config.yaml
model: "sound classifier"
input: "log_mel"
targets: ["voice"]
norm: "rmsnorm"
slots_per_expert: 1
subsampling: 4
momentum: 0.98
Rows from block 3, named by matrix and row number. Rows with one number belong to one neuron. Each number is 128 + 32 x the weight over the matrix's rms, rounded and kept within 0 to 255. All counts start at 0. Numbers have three digits each.
# fc1: first MLP up (model.blocks.3.ff1.fc1.weight, 640x160), inputs 0-159
# fc2: first MLP down (model.blocks.3.ff1.fc2.weight, 160x640, transposed), outputs 0-159
fc1.23:119169131112150152136120116108129137144116120128130104129127128129151135121129134135120126129120138128106112141142149131102120153142153138141136131120102122128150133118129118103121090111137137123135112136135143133160104123119116140131123129139144122131118116125124129107124153147131150138150107136141106124121144129106139153136147137144136102140131138117136107144176127130131140110100126128124115122159135116133109164114126143126141100102119145110144113127145123126131106113138109
fc2.23:129128087117122118124153107149110163126089131127125111113136162165133129092122131127126151141168137138107127108130138148124135102118121115114130143133187131132129133125170123115125108139117082113126108142138131101146096119131119133129094135139120132127134162136124149135128135105122160129109137124126107125110157137130173121121131133127123143123129124150125141124107132117123135152125148147132109144126131098147111123136126151153103131158132142143151144150134134103142101135154150
fc1.24:167131170160178158100124093080167093159032127130049107178085081151130136107128124137115091116140116104079187108124170122189108096125143123147122091173123173160110172137096125106132111188102133159112150119089200122207148157152140118103138158096146086159127103144144169106153112027087120125159123121122158098119046114132133130131158081194163169068211089145122112115121082113122082143041179125150151091100098151171100159117132057077164112118076102125169064154116076104190081136142096
fc2.24:149107106140159115110120164137145157123162090137119161135208130085169154121178122081084167114150181199105106143131179158086132158070074123141140117149121127190136156068077147025099101115119083074116150078138163171099198093181105138182067141099139088115127112109134099088149128132167157145085153096134104186116173144164144105096165156157123071147187141089145178188086122201115127090131176112098150123102158134075166180117123162119123085142078093123175146149115194089217212111083125
fc1.25:137099149116098147118138155116093144149119135141116115135143126126119116153107117126135121106125150102148145148149138145181135144147136147102158105174134156109150118151124140163116158157141125146135137118122178166168088092146140153118141119137120130091125152165140147103145126151117150133138158104125137145134128126115131092140086133105163135112107120123149166160135132172105125132145142125118154141154148109186091118138163174112168121155131122156101142152139134140171149114127181
fc2.25:153113118107129116098150128112145136140128117118146087084133108126162126136132149163141139129084132115137132137121129162092152142154187088118126115131102112125149099144132159108126119161124093124150132119122119130126085107112130090151194081150114102119133104144188104189140127108139112102140129100142135156121138117133081150131145136105105122141128101077154119119132131037154140126082177148124122139088151153139149128105128123160113155168114145104136135112135150098143124148135123
fc1.26:166134097099092144084090115121115164029108125123111136161135136148088155097142092117085177171114142184142085135148192071144146148117136149125180131143136124158158131127175119098217137069186109180124105105134124180145155086127123150089125123075129119126112125190121175157130138152116109055203114187123113104129203149088086098123141109111058127141116162120147133111028169116182166123116166131139175123129158116245100148183121192117073186064135115087121155109197142185124126138158161
fc2.26:152074094170103145111103095070121134095097160139128110177086170103114148119155108086135168134114140074094186142114128037130152171094148149128162130121140087139089172166099058129229053161144068080091086153110090138135163118101157151150171142135122163165094112139091241090142118169115179145057147129180183193154166128151126172055162146121029123111128137130149167152143184099123119148141169148185145129072145078126117070119135101132080156099140155103101120103153114102098123150119126
fc1.27:115125119147108193115150067120153122104153028079133122144119073081121087109172119152127111184097066131161160108156072096087093129112138135124174152151139102136074093100130080076174095111136148119124071139132135091103119107094162171134112069158108145086131156128119087086100068134120115140149155186152098115164120181095142132104098129130137094158151146139083111147197116115163200188070127073119132094080144155132150092179210128059119084109135154157119175123086149116143152128145121
fc2.27:110138174143074115075121127089121127148114203105110137105123116205168164120153120175152094089109072106043122138103099156086098079149053171122135063191089111101140135137134169137110097137102068164116082137138135190117118119160076140152195117156144116140106128129156144112077125132110154141110112089101142140140145135111130157157130119097080145076144123115112142095140121133111124099109055117151129106167121112157095158129114163138112138130157103179137088131127114165123133159163130
fc1.28:107121140098147135133141085088146098150113145126143152118100062149164093135117175116151155101108123114159107128136127120129137132148141127150160087143180159136125103152167130172135115131131116122091121162126155091080130145137116154124128129141131179115116135134147139150126136155120143163133100150146149078146133112126111113124138112137127104114146132179146131128103134126131145118141140177118126145116143104092152107146112143137175121132169110142132098145155146129130077125115133
fc2.28:135128102123124103123105125113158135099100124110137104114132181096135140123091140140112112132151108095145136154135130098118122114159156132100146150146170115134172153096097141138133142123133127103113175135117136176116141131090163154117101125125108146142135108141091123151124149155129138144129130154145113109117187160099126163129120147116118146122120092086101142119152137137099129129146094140105098124140147141181109158148123134144143094126144104114128153138125148110142163125146143
fc1.29:129152136151157105170089092080117124148085144115145229099080166139050167141139207151154102176093129110115169080173054048122152093085183137079157120136164125093181224090116104202145107125089103121090102102139175123089071127102160131100089106114101103152101142148152137099118191088165090193115208219079133119147070148116074122059122123105079139171121147152181123090121151098104166161205139159079093150154136114131190093111106116073127136170163127186098075223061107089136102103111113
fc2.29:137120101107151091133141126095073109083076123117101087120158173101144132154085125119166160157092137150109075144122057169137144102137093112140147138046093094135080104156109166174106143125126124110147138150181133124122129099109095059076124086146060145129100176160053168115122093119174112118108110117153173145176146104103091125129125083125095159154132095165093132093125137099074105133124183140089153174124133131068107165107146088141138090081148125186135123114096175179144151125135068
fc1.30:149150199154175099161004068156112143133160167101190096129124083139115056166173106137146029158134193158096069174147056112109129196084101197192111154123194135146229129101124202111162157169159061119117101158118130067182110134124148137122100171189146124121074129118129145157126174098201130121112121178140115236116162093103095110115120085078075145045162099064162061124082122087150077186077148165134078176154052086133153161152098111154176096074086134029121100117049105197181161114113109
fc2.30:138088082114142178085117135140078090117101089037106174117102145056105062077188138105104176185116085129168174178077225100104170146069183120115150142120210076207073092053119130179099086148068108203142154137186036227168167066181111128148155098174151110143044064111047089138169160101054137117139130062124132031196127154187108160163126189101046121164121127092128105119127123153106176073179060103092093103173123154149139141051149106112133120107128141122070107117113183035185130133061144
fc1.31:135115131141171169076126124158149136170151150127179132146147091056182054169189146197114099157079079140138168167102107056136108145097135113176105112122141143098090074158162110112108166168098090088157096136150118133060102089146079120092103137106065154098199144072102160138112142136136048120093100167150100044169099139112149089151122145101129106089120067122155052166108111127084109152145137170166105115095137133132161155145188088114119118157139133126069093089147137125143093141099161
fc2.31:189135128133148129136087105135084145159151119135117101105125096162110130108114091087102150111146065160108155169168089090108065172115167138146113113142097116097144144128137214177171112110139180136119159140061152120114123131107131152139153150165151111137074087110110100122177087096145128090166131153097126150100064134177085118169095154113127145151103135056101179066108054128100171133116156149167133103118104146101136070123100134180098122113122209128130098166105166138164112099135188
fc1.32:106127181145130180160143164124091095184159164135077150145149075061168167168206151112127077162204105142078176061141130113158174153089081129100075094193116104157129165131102099119148151156172107134133097079120137159137066153120157104139164128119069093081174132108102164186116130122082078128059152141095092162072094127074105072148038161171211180127150150119106155095126221164117115127177141215122105088218142100112098138120147143085114134075074138057203102129139172124155137103171152
fc2.32:079137103238110116112074118161102111161194163178130069084154145152171148100113152151139147127097069113094109161121142119132163107105185093142121093227113181123130131140120188057121093081120095145105187158110078092155124114115084071216087145134081085113099144095120131106152192182123149157133087104107110076189095122150163177121104049206207108165146098119121120091169216194106168138087118089114070105056109128046138075130158123169142126182143171092209130149125149090152100185065102
fc1.33:107069077102099076114122122119145095142104170092174149163093144194132138142175154140172148108089113137128164158170098174149180157144129088120093092155128098145183170106153126131095147111162154097171143233153125147079172125123138128134060154157182193122150096116191167063099173067189124104109085080162085134153152205147042091173164145060165170113171125103087104054137127137133110170133149099135091136125158090142124130119093149102163117092107100165135102061161136091107075107130149
fc2.33:165146102104137206142118136108121096087072106129125101117083133125099105092106144144131106113091220172087077131125056089198187133088157146084114153131121105138136122158142122170119178091102120081105182064127142162101141082122137085186162149113090171115171125053122130097127133121123110171062110108129136085121065122108146189210070119143084195092086101173147135105176074144144152117180169162136122168063111103165156118194131103108146097082103093195111079102110141052140096163179190
fc1.34:134132148132146108120130111148124117123134138161099145155160120151118122119154143101106090151139121062072141136099131155131091150092136131094130097124138145164146159149152107122120161103165149129166115141133145119130122131123126136118158104117161116079129141098152119141121116154149132140119144140133123131103151187129072150126139142156097146133132127143125121181144148144117102144128142123124108161151093169199149126123138105143129123118160103121127135166145108138147092145141124
fc2.34:092154132149116137129151137119129123149157094109103147106128133104119146121153146113151173125125100214155136093134136150143104142084112142169117094110163125131114150157093127112152130115136100135140099110101144110149143127102142154101104166148153123144097143146109138106163120141090137122112129144095094148129119106154124136138134116098149125124126123062124176113178144158137134125151107159074129135134113108113140108126122128157139129139124122141156111116132127113098123113096107
fc1.35:118117181172144080127124195127071121168086090104139124147107095183085129133104079080113063152200144132114141140134176128073200087121122156144126106132145148128116114119191116167124146226127140117128168129216176179120139151112059109159119153157146103123159127136154167132164121171107139084197164175142121094063114112081148132110080155121140106160156157076096166127114154157150114095076156142164161152113146136153143128131135134108131079194169115163109136135140116077088155144153061
fc2.35:127108078084158067105081144174088069124139125121164096179153112150132104120136116183175138140138135146053109178132143087044198112142092113197127190078126146049158152171142151131163139137140108140111183116069177165124150100086131114107166097118110141111075106130048168208139071140121143124116123133124133122162071126125170175121163102153145159115112113101137184185113179130032153168132117099115169142087092161078173146138090106145104138160112069048113122190193216121085183134103092
fc1.36:155128121079125084116162135142135171124088096176151184107107082142133143181030126179093145106128179184165127063143149169118091120152142081167146165074066225088165049146076110100095191024087053103155016061141117081079109102121096121085120124134182105075148164166135156140163105136128189080087075198233131104080145136072160088063143140125115156179087178163158085159149096117044150093161099094165123151172075092081025127115116146100068142112126134086149129162090131138108135166198151
fc2.36:166105169154209145143113076084088110118073056093143097163084123163157125209145228023112251160132093065224117121150213165073159112077176147052165112082095143129133089186160047103068185205255129057100160194112114131148128210160102065119133213097148076102146137092049088175146150100093045136169073081105153065158088046186189139108072095125085132136088139050119146184117126076123116194086188157163102132144105000191177046079136141157124156159122202086159126107142152106160177180175179
fc1.37:160100076207105114085184079204068084038142104129138139135233139155171081189129123172113123107145133125158156080142123130115098077123173169158119072179165085086155171122140131097144101165126138143166123190102116048157112127102100074103160114123174189158101087146039128146164127085162123197158104088166154153177131189109098156119148121121114177090105106121153140157174140147087111130180233155117099144067118076202178090145156156196190140148186173101173064113164120207149121169085130
fc2.37:171102228010152151098158142098161126157104109042129122173108172104068135092154172133081137090122125062148110179112117134147078193164156162090114062118160096192169154129101083104165113125053178178137124078121119100132080053166116184055091146135167129139093093139143130061134143143207178143186132117140113141137132152145131185167085198121185044106158118160096141034132142139090098075163063147121070146195161089145135153085130132138108105109187145164171174098135135127119114106094115
fc1.38:203167163128202133084091139178116208096190200084078149150147169151203134178132111124181135185156094101157162193152101170105165130123080093145123129133182102137172061049189117132123107170135093163134143209166126079143054164135098113134113046205135126123164121163104216129138129089126095107176117107121098120104134206124249147086074097183066137145068095167123155101155168112122086142159124064094041201188099038155087107136169102137121133130178159130128110135130161179073202154129181
fc2.38:192091211056078149104156114101130192134094093194140099233136085095147089171206146117172188076111128090141220189101154218116138097137119129078122017102112121139111163142115171189143104144192157111171111045136094135153017148127139094131103129125091163133127178130169092127103115113115101152134098111107182203129160150085166099221051107097139197123079061076108103076154198110126191100068163153108149174098143089110148184155130206156176072159115075054123097109142146067111163175100088
fc1.39:139146137107138127131132144070140118135101085127113138115192144174169162118089183129158146117139129162105160136108167145112092106100131157133159120134139175148126111098182140140163119126107123109146112123151125126121137123141136154110132146111143158173114121107095108135118114132126100120145112142116161141119117111097127144135164162127130148127136124143116143128119141090106142104133117131162121152111132122101098096126095172129133107129132149136137155101127118146120131120115096
fc2.39:089117146160133110150154136104134114145123138139143200155110155065117162100120145120163115114118156143143105114132104136134118129135115150130152109118116113124123146150121095131076118121109091125130129112109129112112123100168121117140126144150132154102161104097105108134113132123149121120106169132163132126132131144112135136143139119128087102170124146131117147115112135169136103134128107111136108125124136089083145106137125111106131123115135154100159143118092113105118108136110193
fc1.40:131128119105146148124119157129121113149129139115112152126124092114134122118131136118103094121133123142116131124108120160146128125125105117110132099135134174155162126133127115157106100130111149100136148121142125169109124163125096138104165111135144125124087151163135123092152103137134109121152117138155104115150140149139124121152118146094112142123094132129128143130115163159132136105156128158155139109094116161110145127142085139109130145172126129116103129143131181109132115085131152
fc2.40:161146191130127097141133162150084156109114137128124128137165140142109126139125128142097143113112114156127166134139128160126122138102106154135120149127129119149116125119148108114110141150144156121119116126134133117112157127106149107113147119126124103174165098141104139134147135133114135085089137123116101151108119150101093116146129123136088138094147121135135127115167123135126123140133139148119138122142129146116100145126116135127115149155140145161150121125156155146094141107130135
fc1.41:052158090120158093130116132125181139065020230168137132134122185117134115066212178170117144081083143060048200167187103117148117217101098128130039214050105078117072161091123129110173074167139091142111112109101082142070117108099176109164081153127084127151102104105123098100110104083104124119134230132142041076130064123109087129109078180131109070119068158110097220125218208070131111087127083105084178116091085112045127177151168038150145175095148081179174104111125093082137117080127154
fc2.41:183089115169113139105103143117155134115141061158141111219188059163153179157098023124125141133135099188144084031101070097107121104048117132160159203137218171099175182118108150117101094188143113148127104195120154190080105125114054215175194117158069062152204108150187063172115126118157159131101084096087197223146148151131109073041165102109140132134154083150142133173150167133149127110078053119132190059147180100076141079139153149143114095128118173162080147105104170112145148110143118
fc1.42:188128165159143193141180092144114107141117112070172136126151102162167157098174117145140192245113140137140083094117138099150148161128149070127151097141053195141157126134125132178063175175134122125184102151137104136103082113122135056111109131124147153161097117164051094117024239128096131123135163168183130130121116116120108076123119082152151098188112179167152144099151080106171132092061103124160126083133131179158126180142136177144138115132132151108129148065079176109149152169106202
fc2.42:199158149172136107097102108168080143114204137204174166148148122195162109075146204104154145138089101117105106154125062148075175126121135066111164144123055096152210090100145127127172183128168120142139198144115146027113149103149076080133104129127162083103232119205140145104076152185159139066097183080066124153136118095124171161137104191127149179106079234150210141114133129113207150181055048137192133123128144121131167155159142094128142072067163185166139138136123093097123150087123158