Rows from expert 2 of block 3, named by matrix and row number. Rows with one number belong to one neuron. Each number is 500 + 25 x the weight over the matrix's rms, rounded and kept within 0 to 999. All counts start at 0. Numbers have three digits each.
# up: expert up (model.blocks.3.mlp.up, 8x160x160), inputs 0-79
# down: expert down (model.blocks.3.mlp.down, 8x160x160, transposed), outputs 0-79
up.54:483497481502500519490465489482553507484485509505479525535465486493508440502511584495481498462509452535498486487489474486531517460522484498479491511463470514506480527477513488469530489518515481472466546467499486445466459548515520515487457443
down.54:525502530489453492553525543485497469538484504505520508539504451459488528466538588540482564509466545503477515445483494493477507572482471498556504486493490446483521536481497524569468511548486508451493499500500474511498542500470492504489497524
up.55:492480485471537490520510498471479520470468529497444492534535572471497499487493496483501451531538478550487508489492494530494487546486476522550532503469454580483508519498509485496483591470494453546506515496494486510498496501499520493476534522
down.55:488476487488519493531519533465541520510516475512488538450555458509507474505490526548508451515523515476536471514516523481487528455475482517497500508535550476528520487508499510484509499527485514442521532557507474523481527527489520490521532519
up.56:484494503485543464527506531535552490497444543495490490471487550506499519487447471457500483511481519456486486472505487522519545517517505517508496490480457476500520544548580487521474508498499499531455444506549495488501484507496505504503528472
down.56:507525499499532476517538497486429534542490502489527505474509498507487497464543511514491462516501483470511527523515478541491469474475473499463540502461513483482499493520432517530491501513504525499520487533492520509516488562496523512494483528
up.57:520510558521536466505521506455485513528494517508592514512476499485520445498480496432517500494485513462484513536543489497488462451494532424522527479487490448483557482479524477472529559511460487474515463528497522516474488500501496506518455454
down.57:506503496498536525465512478529526512484516501488507483470505517501447505503498490513490530498445505503491553470476512476470509579513490519471490517513475527504472493497487526535520499452468515490517493487460461475493474523522484507505508524
up.58:499511505514507540482508490492504505490530516494515467505514519518495503494501479518480542515446492543477496480505494471518487487481495510500506476473526517512470468533532535410488522470526498516495533521502507473472532506505492510507468499
down.58:508529502501484500498476481493512544550496500495490530477480474496500509489460526464478480521473487522481521529502537468485499560476476493537514502494484499515484494511466532508491506492486500484495511498478490507492484497526504467492495493
up.59:504515523528482475492490436567471477521510479527535488486498508511479531512491478513545504469519528554460490465499461535532518577418545573513494516473487460513478513503454490492478468467530456505531475461480502531529465484538467488506536527
down.59:477463511544491500594498521554574490513529520526481491494475495501497488547514480530503495520491461484527490591512523543508494436523551484515477483506484525451491480520511560472540510526490555497481519492533461454504486470496522525479482494
up.60:499513530505483529469527506474483540502551518494548503488507560425498466510505473482517494483494504471514544517508451499493486502500493497479519462519530428523507497531453451517499523469498526620439474563522490521502515513522504514520542490
down.60:474496503478516500531482556480539470493503483501463513514566509529535552440478509478466460498541487453522531488493479517515477474523463475457516506500537556501511515540433552535471519454506472400517484524482486498512489524497521481503489493
up.61:509513508510472481510512475499526516501453512471509495497520544509505493467482484486529467511501503509538500502523504500495474507500488509506528502460512488464493484519498499495520493492494499497487493507500502527527490485498511521520513479
down.61:490507512516472507488484511509491487476555527498495480524513508489526504493505501502486491532517502492487504511482495498499520504513506513499503482507497493488505479515501535528503497507483520474495509517469508494512491480510517497483513479
up.62:480493477474492473555471513479506525522496477495492472533504563536500499516528515449508464513485541491502542457496457519546542467482492438479513521519536546475488497473522472560468522531465503457541465463524513512511514471490476536502483483
down.62:506473517500517461528496498516466488551485496508557488492481486491530501477511530516521443497518491535502494459524525532524477472484477529468525517505467444560477474511546480458535500519512476506475492523520534516513476507538487503511469467
up.63:523520486452548454454493498482517481564520488528485489500498512520512548527552420497532475468471550531572516475520505488495544469474503529476514479486487535475478479513472491550485427507486579446502507443498446485506539500485497412538481467
down.63:536524512460555493527499509463457564466507507496527489471468482511548445508482466515512480491507495518511520516509503495497458454483471499478486467572527480524497511478535527415515480525503477482504493535519523499508538507506464516501460504
up.64:500495504476467542480523527549404501520522497522468485514460448532463529488506535511499502519473561480539509565496502532479504573475521494502476509481498572476500502538497500431512527477477515424534525544495504518502527434501494483471517542
down.64:508499492482487495555490516541580481446454503480477525516523476493481535530511528456498509513512492513458506424446488500493484434450529502496496492509507501492486485539501545534531492521495491514504472516553541479509512453503499512508484495
up.65:519541489472556518555483487496487493517493506505502486472507510514542520491535505511479516505553510481476508490512508510521478479501500505541514490520472513516537506558504515484539532508485497488521454544500488510503538466530461501482480444
down.65:508511507485502524422498520445488527507473471522499483468502500497516477502445496470509547483511506522514487506470493493494506563460476485494486528494487524470512512497515478505445488511500483554502510499478506498515524519523501519523541464
up.66:501532513489473448484508482506517476495470496511506497476514509465512499511473552531496506521507501497541460573485504484517490532560542503525507496555474498520490485421570461470489510499497525590542490549506502493496497545516505476469532547
down.66:537526477522519508528476504512448533488509522538521470507493501490512524508515493490477481497516544486482511461525522508509500525391512496495532484463507472500465525496439534514462464470481532450509483528429495502513508511514491539489526487
up.67:488508475552532540539516499518465515500490518473499511469486473515510514486523500471506441499506497504483454504481497491480500472493520459482489513508467525514524511500531461509484483488493549508534497476476496489508525462492509496492505488
down.67:507490470513524500488448515437506469490504487508478477495549468504487528511517471531519496474504524474511519506482523487515479540477492490539496496478513504445495491471512448435488504499522515496481501455512510495479523518493500519510440498
up.68:478518517485510456496527518508496507471479485483487498496512540513490506508491490501510502530484551499519461499501500482495483524513542522483507500450485482522514531498499495524486502489499496495478487465530468525510498494522496512489507503
down.68:543510529486538496511507518530520502520513513487498506522498486491497509494474496477493504482478510453495499500453538531454486505478510475549527512520461524480509486509450499477448498486511481525550507515537516465509533505512484490522447555
up.69:543497469496496496454529517522510525500509488509506478513502524490477504523457455485513477499504473474487521516484541494485517542489482505491501482502469509475523540506506508487511523472522507460474508545546531541535514472492495502516501516
down.69:459503505502528519521506521520549461494477518464476512475509505509451480473522507533494509532506477497463486480470503518503482482466498500504484485542519514515482484498488533541506504510477479491481498472418477506482493518513480486493518479
up.70:516492478516484521528507510490531489517517492507547495500476519512492532482467511517534511510502504508528496518500471503484504497470482481476480511524476472532497507477510469463469478506502516499534525511476501491521488469514513511505538514
down.70:468481507481483513521490497493503489489469494495515500485527490504476489498463496487540506503488479478506529491497556554500471442512501544545530517499501498458506497507513483537478509487511497494498516476493500505503490523516522503536509513
up.71:521517478494504532458515488502482488481520533484457491497482482480523453482501521533530521543502466493474522486466548505499462424459469495496540495494496527523488527520491478473483508502508530450492490489494521525512539505495481530479515534
down.71:518498526479477496525461515489530495542464490494509541493490554516492483489488505487489548502486532518522472488516485489511504524472498525456484479508504524464514495497501515491439505511505484537507503496465480461496502459495487496502492451
up.72:503511492484500525500476503499521511504506481517527506521506483496492481488512514494486503527517503485495502527501494487513488483509484486483473488523498511496512493494466480535514483483502492532498517475514495512520533495502485479508510506
down.72:501486510495490512488503501539469499488491508486477492513490505497500509483456539487499499489482480493482475537531518502510503506490493477493486495507509539500487498525489506465533544514486476501499502455500489513510503477494486514488500479
up.73:522453492515526503562477502473487496518517479480536515477509517534476466467493486489537482486477526524478550517481525484531525472502446495496532505474539524506528494510504519567501460501486489450523496494484531472535492503467514496485481550
down.73:542512504488503524478486488525478495465515503499518475503507508501457498471526511491499538526500471481507531505498474553502493502455465480490485522515508487489481524497503545466443484510543504521474535517456520488495518503463479488470499464
up.74:508502516527538507500504482512476496491499480487496484488503513500486487482478469490500500471497527492484497466509523482508517476510500496516507496476485506492497488490490499478496495493501536517475524500553525452510488481507483522514501470
down.74:500520520521490499511523488510524518498486498508516517529515477500486523509482495522499495490515492475518540548494490513496502487501521502503503518517490504520506499516523521513514473507484429470496491515485511514509515497475525493503473517
up.75:515485483502529489536507535462478506512499485484492524496495474499487471486528462472516496474482517518516476503486489504491549504453465539489525491528496530468448502501467512529487496498484497502501495482477520502485468498532480543518528526
down.75:517489482474502506473495525492483488477514498510503488496478487524493525501447500489503462543511527528507521475485509487498486478588492531513494506467529465452509491487471511460538508504509473487482486522452501434493505478521519485512474544
up.76:489481466483528510467511523522502495497508528495501511493504559510495488495476496471488496463504453506511480507490501491545446505500490516477482487519507529506546502522499520512519516513506504500524533447516502517458477498495505464505514495
down.76:526512490500513502529486505505489463534488485476485496505496514529499506516513490518508542519519509508519446481491488525498514495515503529463481494515544474490503505492482489464444494498492527507498507473463529487501506499504477523467462514
up.77:491504489474478465526478503499505491511519480507507481513525471572519491481457511498496552522507491507503466485464473503544475487535534489503455527511522526525474498499493576455492544497519472404480482474468481489511481486502491544500500480
down.77:486504539509472475515488459474502483439499527528504526498479539522531519511504585518461535481495531500498486507489515452502494521491542509462505499498542526497508505544521448541531519485521550577502501485508537505488477526529488480499480538
up.78:534494475514493462483552489446468489477530510477490511458508522527477464498502495531502470460480510533492479488528471493515476509469511562500481481501493552517556508467542447533473498502472504526523497474506487507538517481505524559501496514
down.78:464513513495527491528528505506514491532510523466454503502466449506480466518485511439499461495497519485505505495467549545490495526489515524497511493484470426498515517520495545530498491489488549490522498530485517530484493500507536460493505481
up.79:470538518513516480514496483502483501539526478480479501497475507524503516508469532511479516510487495521499516527512502485499516526489508520522452522545472484535517499517488477536514493528504516477565491472483501529472513503489478463542495478
down.79:520463459514520513492505480504517510504503499516488503488505516504512534497501512474489518494467504475511501512539489529485463412497513515475485507498484502502482510477502451489506509483533467515465491450489474456510499504507498473508496531
up.80:511464512494477509502470525526492532473545478470512502515460478526453439526517575474526522541503508510550551584503515489479520512507484495462524515499502537454467500478498482538457448545542540416535514516478517508528509499460527496525486492
down.80:521453496502426496437486503502512476462482555495477485517509491501535524516424507488484524517489485495485521539520495508528453505412474466538504547461510533490522506468482482527430473467529498548495485495514490520506512492524517507509512511
up.81:479486498477496505477523505509497483519501518479529527484495472481492499477526510488494498502491514518527523510474489502512514498527490497474485509504499489518521505508514485508513504499511497514543453488507473425500508461512493461509513457
down.81:468487493495495492506486471509507498513506500492513524544513497524501516490459496468521497464544514457493530519501491474506513482463512511484508500479498520510481495489510526510482500466517493500513487513528503505510478510482509525492517514
up.82:519513482489468484521495513518507506492479484505507505479511475510504514520541517514492526497468503575487470470512510503518499467487481498463454501514488498509502517520501513480527465518535522553509531503499482499501436449541480525514498496
down.82:503467502489480494536501499538561489548515508516497499499510510536480487522455461513495526516493541536442559489505511475518500502458508537576520513492517542495494491510516509516523476446495476446482499509479488467510504457498501507473504527
up.83:497510504467485464519531479465534515553501503480503505482523495471465489502503476458478473546518488496522453556486504500499541502470528462486505479485516507519494496510479548527483492503528469497473511493513468508498466464506487519487496485
down.83:463491483505508523481472505493464493487503508506503482479491504494502450484445525503507469481488515562541503468502523491488507476518527483503511493487460518491507487485501493463559499492522531485541504519514519503479536496500508489489507481
up.84:467523480487497475491476526530523507524456469499523481492469498493454543502508539500522493480517474509459505480485543519507529515475481527475531449504465525455533501525473512492527471499517502532565469448501524513480452520521521460503521478
down.84:525492509510478504570507493510499442513491464499500498521442498459518457520469612496481550505495507518480490495474495523502520468513504518526498504479484468515507492499454488449489498502513466503530492536478453482481504521493491498518563475
up.85:520497462480507479527520510480508488513490502514527525501524494480505476468485507496487525536496487481513503498517502502516483493515473525545512508476483491488496485491501494498503514498463472467503491473484518525495509496493508500503457518
down.85:511497481505510493450505511506503469496490467495476519484509517494484477467488515484485533500485490464487496497497498502511527505497492511458519492497479504510510509535527490497511491503478497542510485497484519473497492512488525519493514478
up.86:489517491495485510508518484468516493504491521501512486490489511485484472505487538505493469514497479482533538496491458505495498513501480506491491512496488518515525532484520495512519525482472526458475492530497509489495501549491475511498486504
down.86:526525499511520481491501530470492551497500519469506482475500505492481485498506527514506469496518502457474502471511493542481489500513442483510515506529462495494467488507486485525534532511492494545529519515511487501476486514513514504498500478
up.87:500466511515485487510526515470491510465489501504494470520518557504464550515488496526503508498515504492480433517475521488503491471482509479485473493463502512501507519536492542475530502502462474482503512482471508494497514482499503541496491524
down.87:513507508485491494477479509498496474512521480520525500552505476443484518509523467492507521516530458469506469505448517509501454507509467505499505545484509495448499508529475462491479509529490508571543489475492519524504471497484472459494459474
up.88:479504448473512457529498522476453491500486491537508447472511501518483556475496583517507467555522539481511465500460496485511458486528463491529513489526509533464545485554566485471529576505443518432473511531505486515488532509507530539489483469
down.88:484548512490519516465504459510480453485482473498523492532539464439548431513498561501514535510504515510521486541558539513491506496525526505480469458448506516530494506519492499525465499479504495504535510504541530565531486537442518496495459517
up.89:502492482494502522512488501498484501517529527484522473498530503498514508487515499500515515513489495490529493517518524509495516476493500460501490493502495520521507484519499517523496495490494496493509515486505489500466507488497502505472508535
down.89:502510485518515499485514473499506501500497492496488498496482488494492515498476497482508479484477466536481506497516493509511498505482475505494498492493471500522489488499496491515526492503499498514535485513515484494486508532500498514495507499
up.90:514517502489483535541502527496478489501531476463538486502504488470461437480494475544494474507524495517486503500513484493498529528495511518533528490476508536493492484535536466516478457497489513454472492481508463495474468500512461503552483517
down.90:491525462519479511470490526454491495501480500506481504485515525496498540506518498514508468510516478500482486518536533505468519472495500496520449496523475527504538510511505507478486464505500539550464497478455450496529513524485517518502516508
up.91:468482511492505507515489517520464481494537487472537490555521507476509478486499493438495479516462451469550489546545498525516540500494501507525514501541483535491509497519538471488536468511512547502525495515546488475526488526476527518500492534
down.91:526512511515508479468502527506489463518504514505508503451493513493488494522509466481506520494536522523488537428492493446518518469517495482573486497459558440490522532488529519487546499523482487485549502446504486503506499518533503503519522533
up.92:490519525515510454533510489502503506483520491478500493483513516530517467517528489479485487526519557453499511502504470525522491509501478498494463512490501519517437532478504511466523520495497509458505482521511473512503484471533468440509499515
down.92:544503520508484510410514524492462536487516508518529490490476504470475503510484490481497472484456462500488522509473536482509510538473510484448511530472506483451534488522486502466528496467511476515465513518497537481514494521514516519515487481